Weights of a small image autoencoder.
Model: 7.18M parameters, 32-pixel images, encoder arch preact_resnet, encoder norm batchnorm, encoder activation relu, encoder depths [2, 2, 2, 2], decoder norm batchnorm, decoder activation gelu.
Training: soap at rate 0.0017, 12200 steps, batches of 512.
Data: 42238 training examples, 147.9 epochs.
Rows from block 3 of the encoder of a small image autoencoder, named by matrix and row number. Rows with one number belong to one channel. Each number is 128 + 24 x the weight over its row's rms, rounded and kept within 0 to 255. All counts start at 0. Numbers have three digits each. After the name is the row's rms in percent of the matrix's.
After each channel's rows are labels from the 100 images, of 14848, where the channel reaches its highest value: "responds to" is what is common among them. Only what is clearly more common there than usual is listed. The data: capsule endoscopy frames (Kvasir-Capsule). In brackets: how many of the 100, against the usual share in percent.
# convs0: first 3x3 conv (encoder.blocks.3.convs.0.weight, 96x96x3x3, each kernel summed), inputs 0-95
# convs1: second 3x3 conv (encoder.blocks.3.convs.1.weight, 96x96x3x3, transposed, each kernel summed), outputs 0-95

convs0.52 108:123135187161149144146113123109115100108152137145135059144130120129120133137153139167163169147122110122109087154087128160150089153102127178114117142144148148145150102098113114162110126105156157146132140150147110079134133120172129156157144114092152112163115118149153121157117122147121125082
convs1.52 089:167107076107123106151115149124132142113149127112123138188161155118161103080094141090089094147160076099122131124137140104107163148130121138103092103145148109074106140122150089141103106139121109134092118150119134174148127104119118102096102119081093136118141145124135136154109146133127134137
responds to: finding: ileocecal valve (51 vs 8.8)

convs0.4 100:079168132090173131177110093132120115126103100116113113108101102117134127116137099085191088137083118155127125134130115105130078123115163107143169115124121124132139133123157135111140087133146124118106132107143145094139124130103085104176124114129111137151133145133086127126108141075138124080
convs1.4 094:147097082130151144144175178140161113134127140083179135132106121062121174132126111149132160138132104112142134106118130092111107133114149098120122155151143138133121099114095133147086126143130163110124133140142103088087156177129121138093132139097121140097140109120184094093110134112118119136
responds to: finding: pylorus (36 vs 3.4)

convs0.75 105:148173115111151126153107093140148162125162133131096153129102152076062104149107118120102118124104127137140132118132144117098140119127154094084080156101131130107087137126123142122107125137145125100114131071150147129096158120095091137092136124132052119121108124117137091111152122135159117135
convs1.75 092:188130108132121103106136153156148151109138093155143116154177151161152141108122119108159103154118111097089093131110157129128120151119118095145104131135145110128120137094109149108144083130122101150094125141139101142121071090088148155143149108081140123163176097099137140122129174103136128134
responds to: finding: ileocecal valve (40 vs 8.8)

convs0.40 095:098165108141122169101159148106158126153080094139134118172105066126108154099120171133130136088148129149100087106158147120125117087117094102084126166112120119114148125160137123147130162133105079098103137145119134143151111132144125160095126111135135141114092135100112124149139173140131119101
convs1.40 111:119088126134155116134088118155165162067129166133116139092110134128149113151115088127111130140135136112159121134158076163132110161121137118159113109120125156080110122118102103095119108118135174133144121137117134071143129119176113080161175153128104123111163102130115127102107096131135133160
responds to: finding: ileocecal valve (51 vs 8.8)

convs0.91 081:089098103098154126078144126090116168113125133130103149126134130171079092159075166087129128096127146150138068161118105121091117140103161139115150140143162102112111144132148174151106132130146129118140173123124165140138112110112142154118139153131129142119124108155113112095145114177135127142
convs1.91 090:139109117137127198146142152129097120130158066150111109124131139086088140098153095125129100139100155139123166136123134130120160097125084111105127103165144133167163099071108129133157115113100123110144133116081103125084141109092169092102117138117142131113144124125135133126096149115142137100
responds to: finding: blood fresh (33 vs 0.9)

convs0.6 099:167138107133140145151115140149117150159160115111105113149085181128109073088077114152111158113140140147105097136143111122126106124075098081074139114085128131083117153145151122112167131157124113089140150130113115112164105124142135128132151108155144133139100151132130114136125118170092138142
convs1.6 085:138142147117109117090145122147099154082083140161129146157121149134132208173145089088140146101122076119158143087123152151133119144137146152131139152158148116143139134123077117133092141118133167146103073129116111142124135122114118151082116121127099122140172121165156133117122141117133114128
responds to: finding: blood fresh (29 vs 0.9)

convs0.37 103:151102113078127125153152112117127109116140120078113119099098170118138141137163160156146121107116142123123102091155112159134097147122147099136158085115132106149128145102112077116169114143088166108138080164109158111096119132143173171152140090151129159162136139143153116129130125151132156113
convs1.37 092:126135139125107090134164135138172152144131086144119137108095118145127079105129155106139146142128135180122117165127152119133147112158122155102100156146155176091144108147134165115124102096159085139104144134128146146141156156114102176106123177067096167142142115131158145118133124150125141152
responds to: finding: ileocecal valve (28 vs 8.8)

convs0.90 093:130131132082142098128114100133155135150130103104129089134071153086108136083085120076136123141108130087140167141113096148103151102098158120123110124149147092119126094152112140148125121133180158139115105108115117121119100141103122141133094136127155170091160131160152096100138147123168147097
convs1.90 131:133121085114100127121123129118101122110137157162102152103152159171154109175133141145153179113125151164130112157150167102175122114153113119156168172122102137136137138140184139112150153136137114121149125116140112130135142117150161128129134088162152077150102121112092124165179118160138128149
responds to: finding: ileocecal valve (30 vs 8.8)

convs0.44 109:102080096173164077122122104087145160134146149153097147120130125113131166159140161170116131098130104115130133107163123162152097173159114134143160160087145112082162129196122129138156124131124105091126136088107137150122123137110132113150114133143121126094123141109088130156132137140121134117
convs1.44 109:166121126133137154152159141101144101151124157103092097170166157155130099086159107092133108149109090120132108140139105098139153083154159161120116087140114097159148132091109132173118106141105105150100106122127111103128156161097123158119097108092130125170139127134168143125132116091109126133
responds to: finding: foreign body (25 vs 1.6)

convs0.50 097:098131059119136105142114089159105169176122085103140143124143089139117129131164103157156112105145131150113139144143142123127064112139167100157111138130135132099113126152119120114130118108118135113099129121137103099101128142077113110116101119070113114109160140092096118153181132132148150131
convs1.50 085:158151146130111147082171168092119123084132144096083082123138148134158112102077126112140134129122113093151125134139134126171152130119117130129170130108130131106096108131134143137129126136127109101122125108166140157161115089127150133148174119194172100129109135117151104185102110148146130115
responds to: finding: blood fresh (26 vs 0.9)

convs0.61 090:126108103125094162151109081154099149147142124178111116120165095098102123100155140177125109110100052131114126104105115158116110165110134113163150105129131121097136073128119113141153090135163125092124151126116156091121102135134131160172106112121138129144155103128139124106098113147109139134
convs1.61 101:110159104116119112162116151134128136078148140123139148124137157112101098163178107121142146091123114137122124172142124108167123089143129131118130133131113110173119170131129154091134157092167154106132114103102063122081122094133172137118134153109130091147161113101131156140149151088113158139
responds to: finding: pylorus (28 vs 3.4)

convs0.15 090:101097134130110147122146138134141138146091112117142163126109163106129116075150172122148147175154108091176058108156121119098115149113108151142168137100145131140168144156123141121101121139151127125107117126124101149158124113144158153151159093143124119108141132142149142117135156047144140116
convs1.15 085:149163072116118101125115148151115147149154125097131124133107126127133165151075125136113126103169145088083139148136114147129115115141114107147100127142095169087122149081086113141120158108149089142141154142166112142101110156112136129113131134143134109224117126139135131126117142145101133155
responds to: finding: blood fresh (32 vs 0.9)

convs0.48 115:127124116205126109174065094122155140121114137153129155174101095138129113124118140135105147116151142128145133106157121142148105114150126180121092100089126120125116162113128147125149141116130081162128125115125105105114146145177137104153156072133143144165121169123132143137145128107112174123
convs1.48 108:161095174107106103105162152138104118112085133114130087080146144152099111116126121157112121190086069144120128147133138167128155133130142129148143137123132152154154142130127146144111069099146123142152130117115144145144143124110121134120083195127128138152106092132118148141077140118111117132
responds to: finding: ileocecal valve (28 vs 8.8)

convs0.5 087:118133078111114148141048156118137136124144137166080125136088109116122112114122135128135147168117167106130113118107104140117154149159137080124135148101107109112095145129081109104136121115140164120151156128144122075152119101130100118069136118125115093144149183131103099105129137130154118150
convs1.5 083:115154117095138119102131109149140161130135126121140147130100130111126115148094148117129112090121163164140187151093093136112149141117173139132088150152146150125117142100190124093136131096125135082090068136076139115115117098126121129142134138087142169125141114119119095133142082149093145115
responds to: finding: pylorus (30 vs 3.4)