A small image autoencoder, trained from scratch: decoder activation gelu, batches of 512.
Rows from block 5 of the encoder of a small image autoencoder, named by matrix and row number. Rows with one number belong to one channel. Each number is 128 + 24 x the weight over its row's rms, rounded and kept within 0 to 255. All counts start at 0. Numbers have three digits each. After the name is the row's rms in percent of the matrix's.
After each channel's rows are labels from the 100 images, of 14848, where the channel reaches its highest value: "top examples" is what is common among them. Only what is clearly more common there than usual is listed. The data: capsule endoscopy frames (Kvasir-Capsule).
# convs0: first 3x3 conv (encoder.blocks.5.convs.0.weight, 192x192x3x3, each kernel summed), inputs 0-191
# convs1: second 3x3 conv (encoder.blocks.5.convs.1.weight, 192x192x3x3, transposed, each kernel summed), outputs 0-191

convs0.163 101:116167120131110111171077151147099136119127156133105145128123124150087122129098114118113143154126133123112146122138131093136073117150142098124120187168165102141178117117142150100113114093087140140097088124098120150102110149142139124127126108136106150118123144119137129108130170112125118156095167128072178120138113126097156155159053169160091117114115139162118140089089135086142117151163127152116110132119116181140120094138108126155108126150123132116163145144146125110151110084173152134088165158134133157171133145141122127162125163133114155094149122157111129103151152099147121142
convs1.163 106:123168131086142154116149144076075098162172122151149109133165149120122187119134121127152119149168133118107105137155083137142156071114156115121139147102122098129115121136122150178145151127140103082152142134149138097121108139132140111115123153104122139089107105144142150144141099125134110128127103077159086135100150117137119091118120107103133145128122113108143113147126094108124117121117143132131097103125099149117114215080131151093150112119109151102145118127118124156122128147093116115166110107113073129114117118204126106128143110117093077142091139130097153167122127098134100128
top examples: finding: pylorus

convs0.2 089:126117130116091111085118162119166115124144127068147133127117091155117102151146126082124143089152117149138159148092122113126135066139162090124125124115081132145141106098139144123203112142109178111138133139104141130101112079147112112080131133069118124139107122170120169131136125142128084123156136117133116098143092138116131103117114114183147105136134149118117111130138141116103170126081160152114123090120124127148153131137114104122113114143089103151124090136133108153108146162139131165104155138160155117132160131168140116125073106113170095157136123127085124126131189150126137110
convs1.2 104:138112143136081122130104126120075125135145114187106150126153166138125172134116092151092128156128129096130125107156151148129101153147110167117146119120166131130111122134082164121109159126151093115117125078152109148118124155180118146158142146140119090096128131171143140105075141101126096160139146119121177158133103142156173161128112095139127148103135147157120127122192102143141111099145132113158117149182131169163075138123109156165119148136137127113162119118082130105137118095126114107141170164126128145162144118155116117145151117129110137113134085087115126102120079104153127147
top examples: finding: pylorus

convs0.5 092:115099166100194113094127139133153111144166086101128126130140152105144158116144161146132135141159135141129129131115120136146129121099100067138088139142116153125106106119101130144092106127125171121126136120099081149139138123158058118123149133097125120082109078141163161089130084127124137166132114117094131136090133101139109096118084159115155101124152187144167104131129116145115109138130140157136149156173127083135152140081097128140123150111121108124129154136124115126119126145140116097117173101128080116142165102134176114163103162106140089148093122122089152127139145109117100126
convs1.5 099:140135130131085150141146076131154113137089113168157124122103118148128125185111136093109097106177104154118138127144135124110119133129148152120134130155096103118132111132129167138137162145149082145138118133117115172118139127096175141164133123168149109169147147113113063126149158142112145151083115179122127154136119110087137146107133051163135146125127107109105125130136153114121145179134113094102091115127133109119125130173161135135132078162103150157104122127116141124161151142134141135122093158122178115145086146152128130145184071116112167103128151138137110140125111157152130102
top examples: finding: blood fresh

convs0.80 116:096115115105126148130152106128080116150165145082080167145178094100114124118134143069162160129103122123126097158153168140163119090126115134105135133132153133138095132118097109119137071119135121113099114134149137090134135167085146114154112101147078124132154147130140129175106125159111169159134135114113145107096125165169117127115098104092126147097130079102147117168126144156074110116140120116147105134138147106128112107118137127157120137069115124154095165155118081078143101121147112124114126113145158141163143165126133146125140134121142139121109140106143105114113201121125126148
convs1.80 124:120117137118115108106070103118154146131103141135203144133087150113168144139099112137117161131153125083133157134127099109059132093194131105107160148115145164134141126146079137138091145099088114173140075136176123123113139099125141129155135137138136079106170118113123095118115132133107097147143137102136173133118083116122147134151149114151131110127125181120145141108129139117120142131150121138113104105132132154148129083149134166109146130162131094099128121094128094143143148133160147154084155119113117153131143127168148121153142146097118151174105103164148122127157127110158087139
top examples: finding: foreign body

convs0.53 106:147118126142129127059163113128141127107162128113147105113091111125137118176119096125150130147153108141145160147084144124145122171102130160131122112109061127098107116162140136136112138118149112121140122161116112128095135117091152091095129129088113110124137107138072118143131113131096175138139154075124128152122131126113127139122122127108153146129122123095109104114123141144090142082146121116104150118147107151081068113153148108079130173155157131100119062080126138111158132101178152113138130107137113087136161120154165090115128155131133188106150141125100144147156159125165123128
convs1.53 094:138139145147125102202124126103100154158131127099143147136137156130110126093131143126090124123153134085095093135149110124134144109168146118124158125156085108150145111102136116127092100101133149133123112111141168119136139132142092162138098100172100160091142131134168175088094157091105091108117107109161170105133084086115127105143134102107144108186116096157114113135112051137147114121122136133140141162109120143145153137089140157132130116120100110145135131118183118153144140156145143168151122116117127144151116175149118145136182127112115107151153127132116109110141128087077108101
top examples: finding: pylorus

convs0.116 090:142112179126142079130112133137112122087134122080119127128125123086109131155142126111120155151123136139176163168107139105147141141137144111138108146129132121165130121085102116108091113135110143118116141139086127132117102062149135174125128136124110123110111132146141140148135088108161084132131048089062115168125109151139133108155144125137100122156098125148149146133169098083113133143122134139136119101169085108121169118110155100145106097136153170113112135110149115144195116159123149141123120157142098136148113156175089141107135105140147112162112116129145135117131151097100069121
convs1.116 108:153158105117057144121158161096122124128082118155152150171122117134142103149121111123138100110109111105139104106103102092132171053107097136134149167140134117116102141170106112155144107127115125127135103127127151122102183137149141100106128089077089103120139130124132193134134119138125059103119165118126090109116136130090158115097098150161115133092121123137128136109155116180139133099136127119143141148079073158125109147122134135129101105098107104142130126115120094107135091107139144114105135149160120111105116130138103119149094134121158100085098172147114117159146143138135149122
top examples: finding: pylorus

convs0.158 108:122122117127122120144087121126117162120114155130141114115148195126134117117132108132128073142169121139136119175141105108121157080083103088134148150146113131111115169086140126168126125127080095081132116145091166094099114119113169104148103149112125157141144156141117070088129130100167120158175131132136157107138123177112114144150115088123118116150159113120126141122093131135097120100136090151120110109133130102141121139130093137147097101095139148103117144094100140130097134148107149087139138120127119133165153088162106130124111181119142108134161141145150090119134170085125148071
convs1.158 113:130100166136128125120108088150125119140128132137164130131139145101085162113107105127095115154117150122152158149107116169147128176163134111142122107114173140150125086196122127104141089109169155177127139111199098173119121137159106085142167122145153087105111108123101119118103115105134158133084134136068151155145119132131143146125104134151118122148114146131152163139187122173117130152147154130130143146155112125133145132146116122110106146138094111118123104138155097077146131099127080164126153159135105101095125146156123114143147150154117136143132150152126150125137069166119104144
top examples: finding: foreign body

convs0.31 103:152115123144125159171090075142070172131094121083122138150136133135124136114104135108096105130177135086084128151100135119085145087085147134106119113130141144139103109142149128182106133170111152106142092100104150088129156138082136129122101152098150105114129134142165146120157121113137084140118118122140135086136139150139100112124128112139142124104141127132143153120147159084117143097113163150119130108183104129104155155122134113120141161130139168125139094122139143108073084113105108121122148151148129122067158146139091090160123141128117098081127118137167111114127151156122126077
convs1.31 100:125132123113136141120155201156085129102134126116150152110145157108133142116120174099102152108110113104169080092120129130142118133200106154131100120122092143133116119089129180098159134110129154126149128125092102125112082083163129116133125121153159148119120132160130124115136089134142171117088110117105153107167130094160127149117115122143116094152137133116114109108134122159119184135123085105163112132131114107170132131074124095130131144151122113148135137120090112149162126095151107170136135091125093140094135149163098139131156161078089137114138143120124093090118088099144114147
top examples: finding: ileocecal valve

convs0.70 109:127147173101135116124138127108090113143133110084126125117111153119163144139161166122093144086096167108092135146123135104118079129140142095106151115101147142128136108132077132133100096144165137097154122144095109105159137144159109120134149072099154099144144147153117159169116121126136164130112134111080104114110132130124163115169181073128130133113152100122101116144084124124089128133115128125180132074148149170148130127111131132148160107138151147130136125143129103090118140115097105091094185164111136105105128138161153132142154122096094160120156140138158141115133114161091120083
convs1.70 103:137096141140058126152111091147110171116148134126165116098126165154105121102113096076118141157171127149153104172120120091119120121146119177100102131113150145116118143106163131140136093129122151156104084148175124163121130165121138163096080150152128151117113109135144160093089118102113065158119120122091127135141098123126132103145102131139133107138105124168135124100149132119150117112139094125116151158161117133110080119138132110115121120069127104110176136093169128123133155171148101158133095113144128163119120094141155135079155118157118146113092131108128132121145079142120124121
top examples: finding: pylorus

convs0.8 091:137161136105100145127148162098155171123113137125167134100115092121096123142187133107151127149094127127167181134125121148073102136149139138106164119113142154144157148133118074134122148116100079114134160122090110091139150146124103129135111127152142117108104094112100182104155110124121064126167117141144082146123113088125096133143158112115168123105150101072135120083147172168116146152138122150135148130088093147150136113116123161133109125150115099165112109148154138131126136116121120113120131129112165096127130128138133118085133142150114084116170147154127162127134156118154154074
convs1.8 093:087138113121157097156100100132092132149163159154082112126125100183124107110089097130092043138133116148117104158127135137169111123101146161098100105100113131127095141127134157144132109145128146147126174129145104133121142151148111107143138132133126138106132163146153067132127101135125137118122129151157115110132158145146093115110137131137099108135079142162105160133128091132124134116085132115169118134136130127099123144108110032115135164150123155129163180117157112118105159140125123162144134109106103137112148115125109129153144132098147149124136120122158082163102111188114106157
top examples: finding: ileocecal valve

convs0.148 096:132057115126146139164141127096117132109137115147151106118157149127138130104083100143159164122135104116129147147084113093162107117135067140126109161152112159103135093105147139142110156135166132119154141138109121120115114102118137122138140110147116110175098133114133102149122124131090103130189134123156173109108110172114155133115148153094127102125117141133103117138143152115102141130095104088115112123151113155099186171099128144135125148080137148094114112134102178115150136108136106114088080098176105135164139128132078096174086139129147095119092152144116117116145107123084141107
convs1.148 096:149129143149091116116106142152132104168148093116125098141163069119136117090133152142132167129126141110097094175152110140110112100115149124110120133100171141141111119122072150155168119106147157134141115096163095124142147115110124162173113184128156167128124158115137117107119142134120131156131190156130103120168156148151098108134121099114131155147096128111134150126080163137140127154160165137132129088137107116138181139114137121140122134084116095118142081162120069148107115134101121126127169144126174107160149162168105097146130149134143157101140097138119115122109116102162109159
top examples: finding: pylorus

convs0.154 110:143128128156132113123153106124087129148127146176134112116146082133163126104090069135153136102131153088139070118118125111095132170129133130117092105061081127152107131130160139138132115144101149087149158139160128117139120117095145138119083160106124147128093175126135114118082113137166151124116154112099141141110123093105112120090109112121142102185136117148122117110145153136165127137143093110180158131125152147110105102149157092114082148098129151079169140120128135117126130096148124133096159113168103126160123130124141134123090130146178114136165123167152136084115147149099134145
convs1.154 098:173135142104133127123123090115111114121118116097088117148118140077101111092152144138128110131144084111124122154122140134124129110170098125138152095163122112106141099130143123130173141119091139141092149138097130106125156121131139167102135103115137152087140113155136121172174157109064135106134126093107122148113079107084133121148142140117116102149133155132138124106151126090104097147109135118031132124132086146104131129114121172104124113151092077169141134119127122141124145100108135107143063100111128093115141114119137096127151130134093142092123108109106100157175088111129084136
top examples: finding: pylorus

convs0.120 101:117118150150136097175137111156063127154123074131159116121138140133159150094135139112159153128134155123170080129131150138112098117128100135152096137130125090155160129137120105132106113109125134127140131124133136099138097119173147121122126142127134108139113106128137146110130098150143158102107149126076181147106136166108117110098083076118120104097127087161133112154112130128145131106143131100134173126174169142109106100155165076119102145125116117130106165141104094132095112109124157134119110146134133104165145077100111125098164146106154085131118076074173083098125138153132141116
convs1.120 102:146142121110120107120153129152113154136104172146131122088094099116098148125113103116136124153094118136131110129134104107163136144163169125104144128165153127133112131132132099120106170164147150159132141153141103139115140135144090150131124122109106096157159116100127088090148100084103108117116145142143122073128102117150126154136165115147116131110125145061093116131142058121105115116126132133136118190117127126187130118102089151089122143107153136137132093106119118136093119140143115105184095178130103064136123137142146125165135101126122136134165158168089130128063088102131146128
top examples: finding: blood fresh

convs0.76 098:119108100122113080164143082142121159153091140105120114151157145156147150165126181127101093146106140145157094132082116124069117143135171121123082089117092125116146124154140145177132122105118132138132110115092124180135108161118113171112101128144155106125143165118148136116119159115133120161138122126104121109124091161111116113163165142147123155130123110105179134122132096103136116101154135163135140122125111123161118090129167154106132121137106131143097072096160171113107109114137133090128122133138116101077136120151139116108117118097120217142144111127105139086136131148118107159
convs1.76 106:143167168112128163092108127119123093088136094121163132143115126104126109165125138138153143132119145090110132121132084127131121136142102112100159143110133101160121108120092119128119106103157144115163095117136150057089115124112162126125126121153122101133113120116102088179178086144101154121190122173149095119105184168127106117119112079115137138160130143096141143123094129139125104134113089101117119129111139135163121098135130158152110128113121080142126150124119122126147144112123148124136115150105136125164174158098095108171130111124137068095068131166159123144168156108108131129
top examples: finding: ileocecal valve

convs0.97 101:132121149158133103111088132140131093100134104140107159123144078121099147110139138092117129089125140181104117145117149125136143076117139117109131131173183125130137110135132142096165160102158146124133149116148047123111144145149145120159123155128159153150094137117120114139125124102103193119112078122113114101144161127155134105125130117107085159120140110114108151144102114134105113143120123133151111157122121122153125109165145115118140129094133138126139160113119070111164152115093115110131098127095080159075141137161089162096175115147103182147135110087130138141165126152111107167
convs1.97 092:130155125123120129126078128149106135112072122178137104115117181128158096136107120106104114088117097107125146066114105147099086116122120108150122162118115133108117142151130130153121137152131137125110077141081187163109126121157143148121141112120093105139163144132106130072161090174095090139125123111093159168136113086109126132116151138161168123127102141145126151159137109163157109149201152133118089100115104128133098151098138144117137127116105103147132145139110155116117113091151137122115131152111134137165127088112147149153124114109158075095107154114128165097127103145141141112
top examples: finding: pylorus

convs0.46 092:106119155118139145099131156140186133128115123129143091140134161131119115134152137088087110108126101103162137111115151139103121161091170131127111106112140098081103173165164115109137178122102106104108118133094141136090155123117110108123121117116105155134139152147149104137102124090139127117167124106157167131162155099101141135154125154144149142121090133115092137148172136106095178106159094136123123139088107139067120162112134135103120111152083136153135160090118163152098097132147124142130076133132143151130154138114103102069098154128104149126144128187178114137124150157140135129
convs1.46 104:153088135133111163149133114130137130106184100117116130141127121139099112115094088162133143124129178124078089123129091117142123123148081107122131123150103149120160125053091152128140144140124129164138137106102116117111142179092130158103152116097125116153117136109092114113131102145118130098124113123134109136133115106153131130112133138136111089124114116121144070168067109111138104134113095128160121127158144092135134123137133119124157188138151094105115111167110096163121114173125121157109164135104136113094131154157117162136173054123096179098122136109129130134089097126092133139
top examples: finding: ileocecal valve

convs0.164 106:138122123165154105136146089116138099096173115184125089102145165151122113124147080128121146107097137126135123128169153112136154105149149111095095092148176098161168138102139130092156149109111141122149139085135113127109117087124140157124152165139139103104055115123138126129133149093111099115133119077048122131100171109124125120142111114131134124123158140147135117125084142135149142140122113148124154095154130096114132115164115096125112136125178141100159175137141067117087158138136115149129173115129108171152116137144096106129133131117138121105164127142116143115163128119153156153
convs1.164 112:102062115111127111139156074149133141101158125118133168128108133089153145166127145098138116157134110134119108149078058123153093119127095136106173116148152151145128142168097161128118166091173100130099106130138128097139180099110105153135150131135105116094188135154131131143124102136091110164134138104152146137168082112151104149137145169125130128114132095144118126122132123083131130118148095137125132122108120112171133135148123118111094105114132122107127118125120139120142105138096105142095169097121103111118097153134143088160141098161097096135136106127157159138179144115170124084
top examples: finding: pylorus

convs0.183 106:154164165137101141132116108146141113092134116125103107139110103112144101109129065071128125131123144115112073116166141147145119129160139147092145153137112150134077138089138151146106139167123105143147105121176124100118117124125146170110073130152118182150136132094113126118126110114103145131112138137094133116118149135092122116099120091098156121131185156108073109182082151128167105097131146137112165139083108093136096112115101151105105128101132141130152151122118098129108109146136175154107163114178122124164112105105118145152158120144124141151153133135119079121122177138141126127
convs1.183 095:109124114121125129100137120130091153108115139130118131106138139134077140129164160140144140152099152143105171105115123075161153097112089126123060122099111138085148108101127120073111160091079140126102143173109129148153124135151097123118113145124141109091109155144154133129117152125130120111129102135139138127167104150156097131136118126111068133140051159156160138081150115143070119174163119154131115118130121148108127120133128117181141137150145163092116138124093113134155133107129153128149132166130107104139157135088156173124086141094130136146110140138147151116121084085130109148
top examples: finding: pylorus

convs0.4 096:123125101131115094104102154133138113138111112086141129110168109139132091113135136148137153115130141137110118101166113133137113094149131135151119108142177107136146116124168127121164110155140154137144159159111139126085077091115129140149160129147152092146075149142164154145072114179164119096131115144154137109112114109156154119111103122103131116125142131158112102121096128146135130059120146155064143123135130099119153155145138116108126141132184153174126140080141150133142128134080089140183119090131140113093083148096097094105118110113092111140117099124150084136115121100117132166
convs1.4 107:113110107075133112112135086117111116121116127135114144116084129100098150172139129154115103136127112105131186063089117135139161137139105092090118124123100124165120174112113142111098100094147094149109155120099135116143145118123097115083136073099110116144156096128110120130166107125089123153104108129138110161146129133101104099126104115137093113114071121106091137087135121180114124149125107126138124119119129140184078135080138111129126134146124129089106156149103117121140146106137171147112145116146094148092150128134161109143105140130123169078125156167126150131155102152110126078
top examples: finding: blood fresh

convs0.133 090:112094160128129139088114121113108132127121123118149102139116095144096132170118158114101102146119130131152158147134077118111108131114108122178128133141105126140147096108151126133102142066096116120145120109089116141150133092121112152134137114168133097114105125085129139131168115106156100144159106140151119137141096159138124113131165160080162115154111133111132136120171120122121093154149142117142117172129114169140161150181128157126100080115170123106089080120108136176133143130095185087109154168145141092135158130147104174114158135166105176108132114137143150162144090095137119118
convs1.133 094:144148087141151099139168146147178143121148113145133137120136117138175133091096123149103112145153102151104132124083131110128159159132112150140123137143110154139104126129130151137090110108123135148092139149127135110104087107129138150109152122098137109085162093166123172110098134118093121122126109097132135140129119115113098130121141117101096151120123074103103130126095109075095143103144060084098107113150146080135116098128107116130096109156124117060155093116151089116110138140159098110131081118149113151089081116121131064113111135146146128137102136106132122130112168133151147077
top examples: finding: blood fresh

convs0.35 112:192131086146100141155114132142110129107133163180131062087112133131156128120118061128142135113153161095133103114151151150118141105129137127138125121071096125121148149133132132146151122136142140108119103116108159122149107114094128133120100090104089136090113155122100125119109124141150125090115137110112127118135108125107137123128104115121149124125176160091136114119121140131181091129110085136132103153131134146127133095169152098133117148127171147080154094113126140122136156150138143136155147083197137087120131154148129143134128115142157132189175171159116122092118154154095079145
convs1.35 097:118078130109094132093175076097131092112145103144143137145152125155140107150129174159122093158094120125122157135110086114151117129121127108089113123145117127092113098113118131124082150108098103120177112134114074166160150120164130108135166151123144101122136122142115168155110162121125086168103112109140090150128136153134108140136126151136110106170145148145092119132118151073153148090131172098135121092133143080096132131098141105128120160144156142114091124186168115100114146099112124129132156121102140172139116113136126133097108130122087133125126100082120129148144144076147150132
top examples: finding: pylorus

convs0.88 117:086107092083097126111109120130086108126177126102166162125116181143122137109106172117107113114130133114092175116084106083115122119104091081152122138133107115130133112159165112140098124154136156135116130108098130086157115137163125138122127159129126137111104126122129116101149133120116117114082115143135155112102136186184148114121121145146113129144151093152146099136149107093125107120141122139119109112172150112142111105141134141122163141102129164082104146100155160173136119144120118128168148146076129159118146102150134130153148190167089111134096098125167130146142080102160129112
convs1.88 103:109131142115127084075111163130128122103126144160144084120125125141142134108097084117111101127123172170140086126100133186155143116114153140053103137110141118114116139105130162111113113116136147140120120181121070132120113112119161148166133166138098125125181127105138159130145123151150135157130127095088103130113118113088123148113128106132132129107171141111138137121104139131136165129168102108184084105085111129119097126131109133145103140140144135151129091183132126109135154095115149079097093135097142129132111106112138140149071075098155147157142121105141092110139142146141151134
top examples: finding: pylorus

convs0.167 091:154159131134122137093148138135127163138121088129127138138111108083135127153153149144146146116146157137145126173114111129154140092166092121127134093164139148106136139137130141085145116130137101110139158127075147112123144139112125118110107167141050133120102097152137167144082137165114131137099127147147129118077130111155101132129083080161093158135111124130145143112126149121114104124095155111119111114095153109117110136120101108139112139134141117137143182108171152101142155116133173105099129107115108085127127192123108126082117141200134138110102112140084141134130149123057167124
convs1.167 121:104098116142111108153107141113137138084114111124162118080126142149150120109098126094130125147076128126134094158138129111071123099146126104108127137152096147129139151115147140116133097125116131157099064130127108106136096164152159130145140116117141181139110175099137144131148137082174103071104113132130170136157128155088154087141154144142138115117125148133130118104128117098130135102157105114098139109151147083117146113147149132108146152127171120093099088124131109160129136141139116150184144151129168169137141066159148133151153110096101149113188104114158126114121102162157120115
top examples: finding: foreign body

convs0.123 102:098092187137127111142103128122175145162121131098143125106170147112167130087143134165135131122101123140090074128126096144103127112132143115145115161121116117103160124082129171141119159122141131104138090138134114148122122128142144119136103124161149103106096125115133136105144118115170123088136161106121135071174125147125121166117107106129105141124162121155152141121148124125152089124139121090122100139091153119175121128064140101199146109098138099122139114074135096106123102153124105129140164129121189140166141118107127162150136132120146134090149134091163090094106127140099165124
convs1.123 103:148155090132123121082142104098112122117160151110134137130152131165140118099130157129126144149132164130131110114132133098149093159112136100160142110139139164127096141150107111145129118115145094134096107130135140116145138137078154138121144121105101116078109087102123128124111079056139117172070129159138139161102099110139116087130152154150146141135122134099068125122101130083132123138134139128107106141161111105120161105132121131064087157167167165128149136137151132114163127160163102123093125104136137084096159152143123088084119111138100144126093135154079130154087115114142129158
top examples: finding: pylorus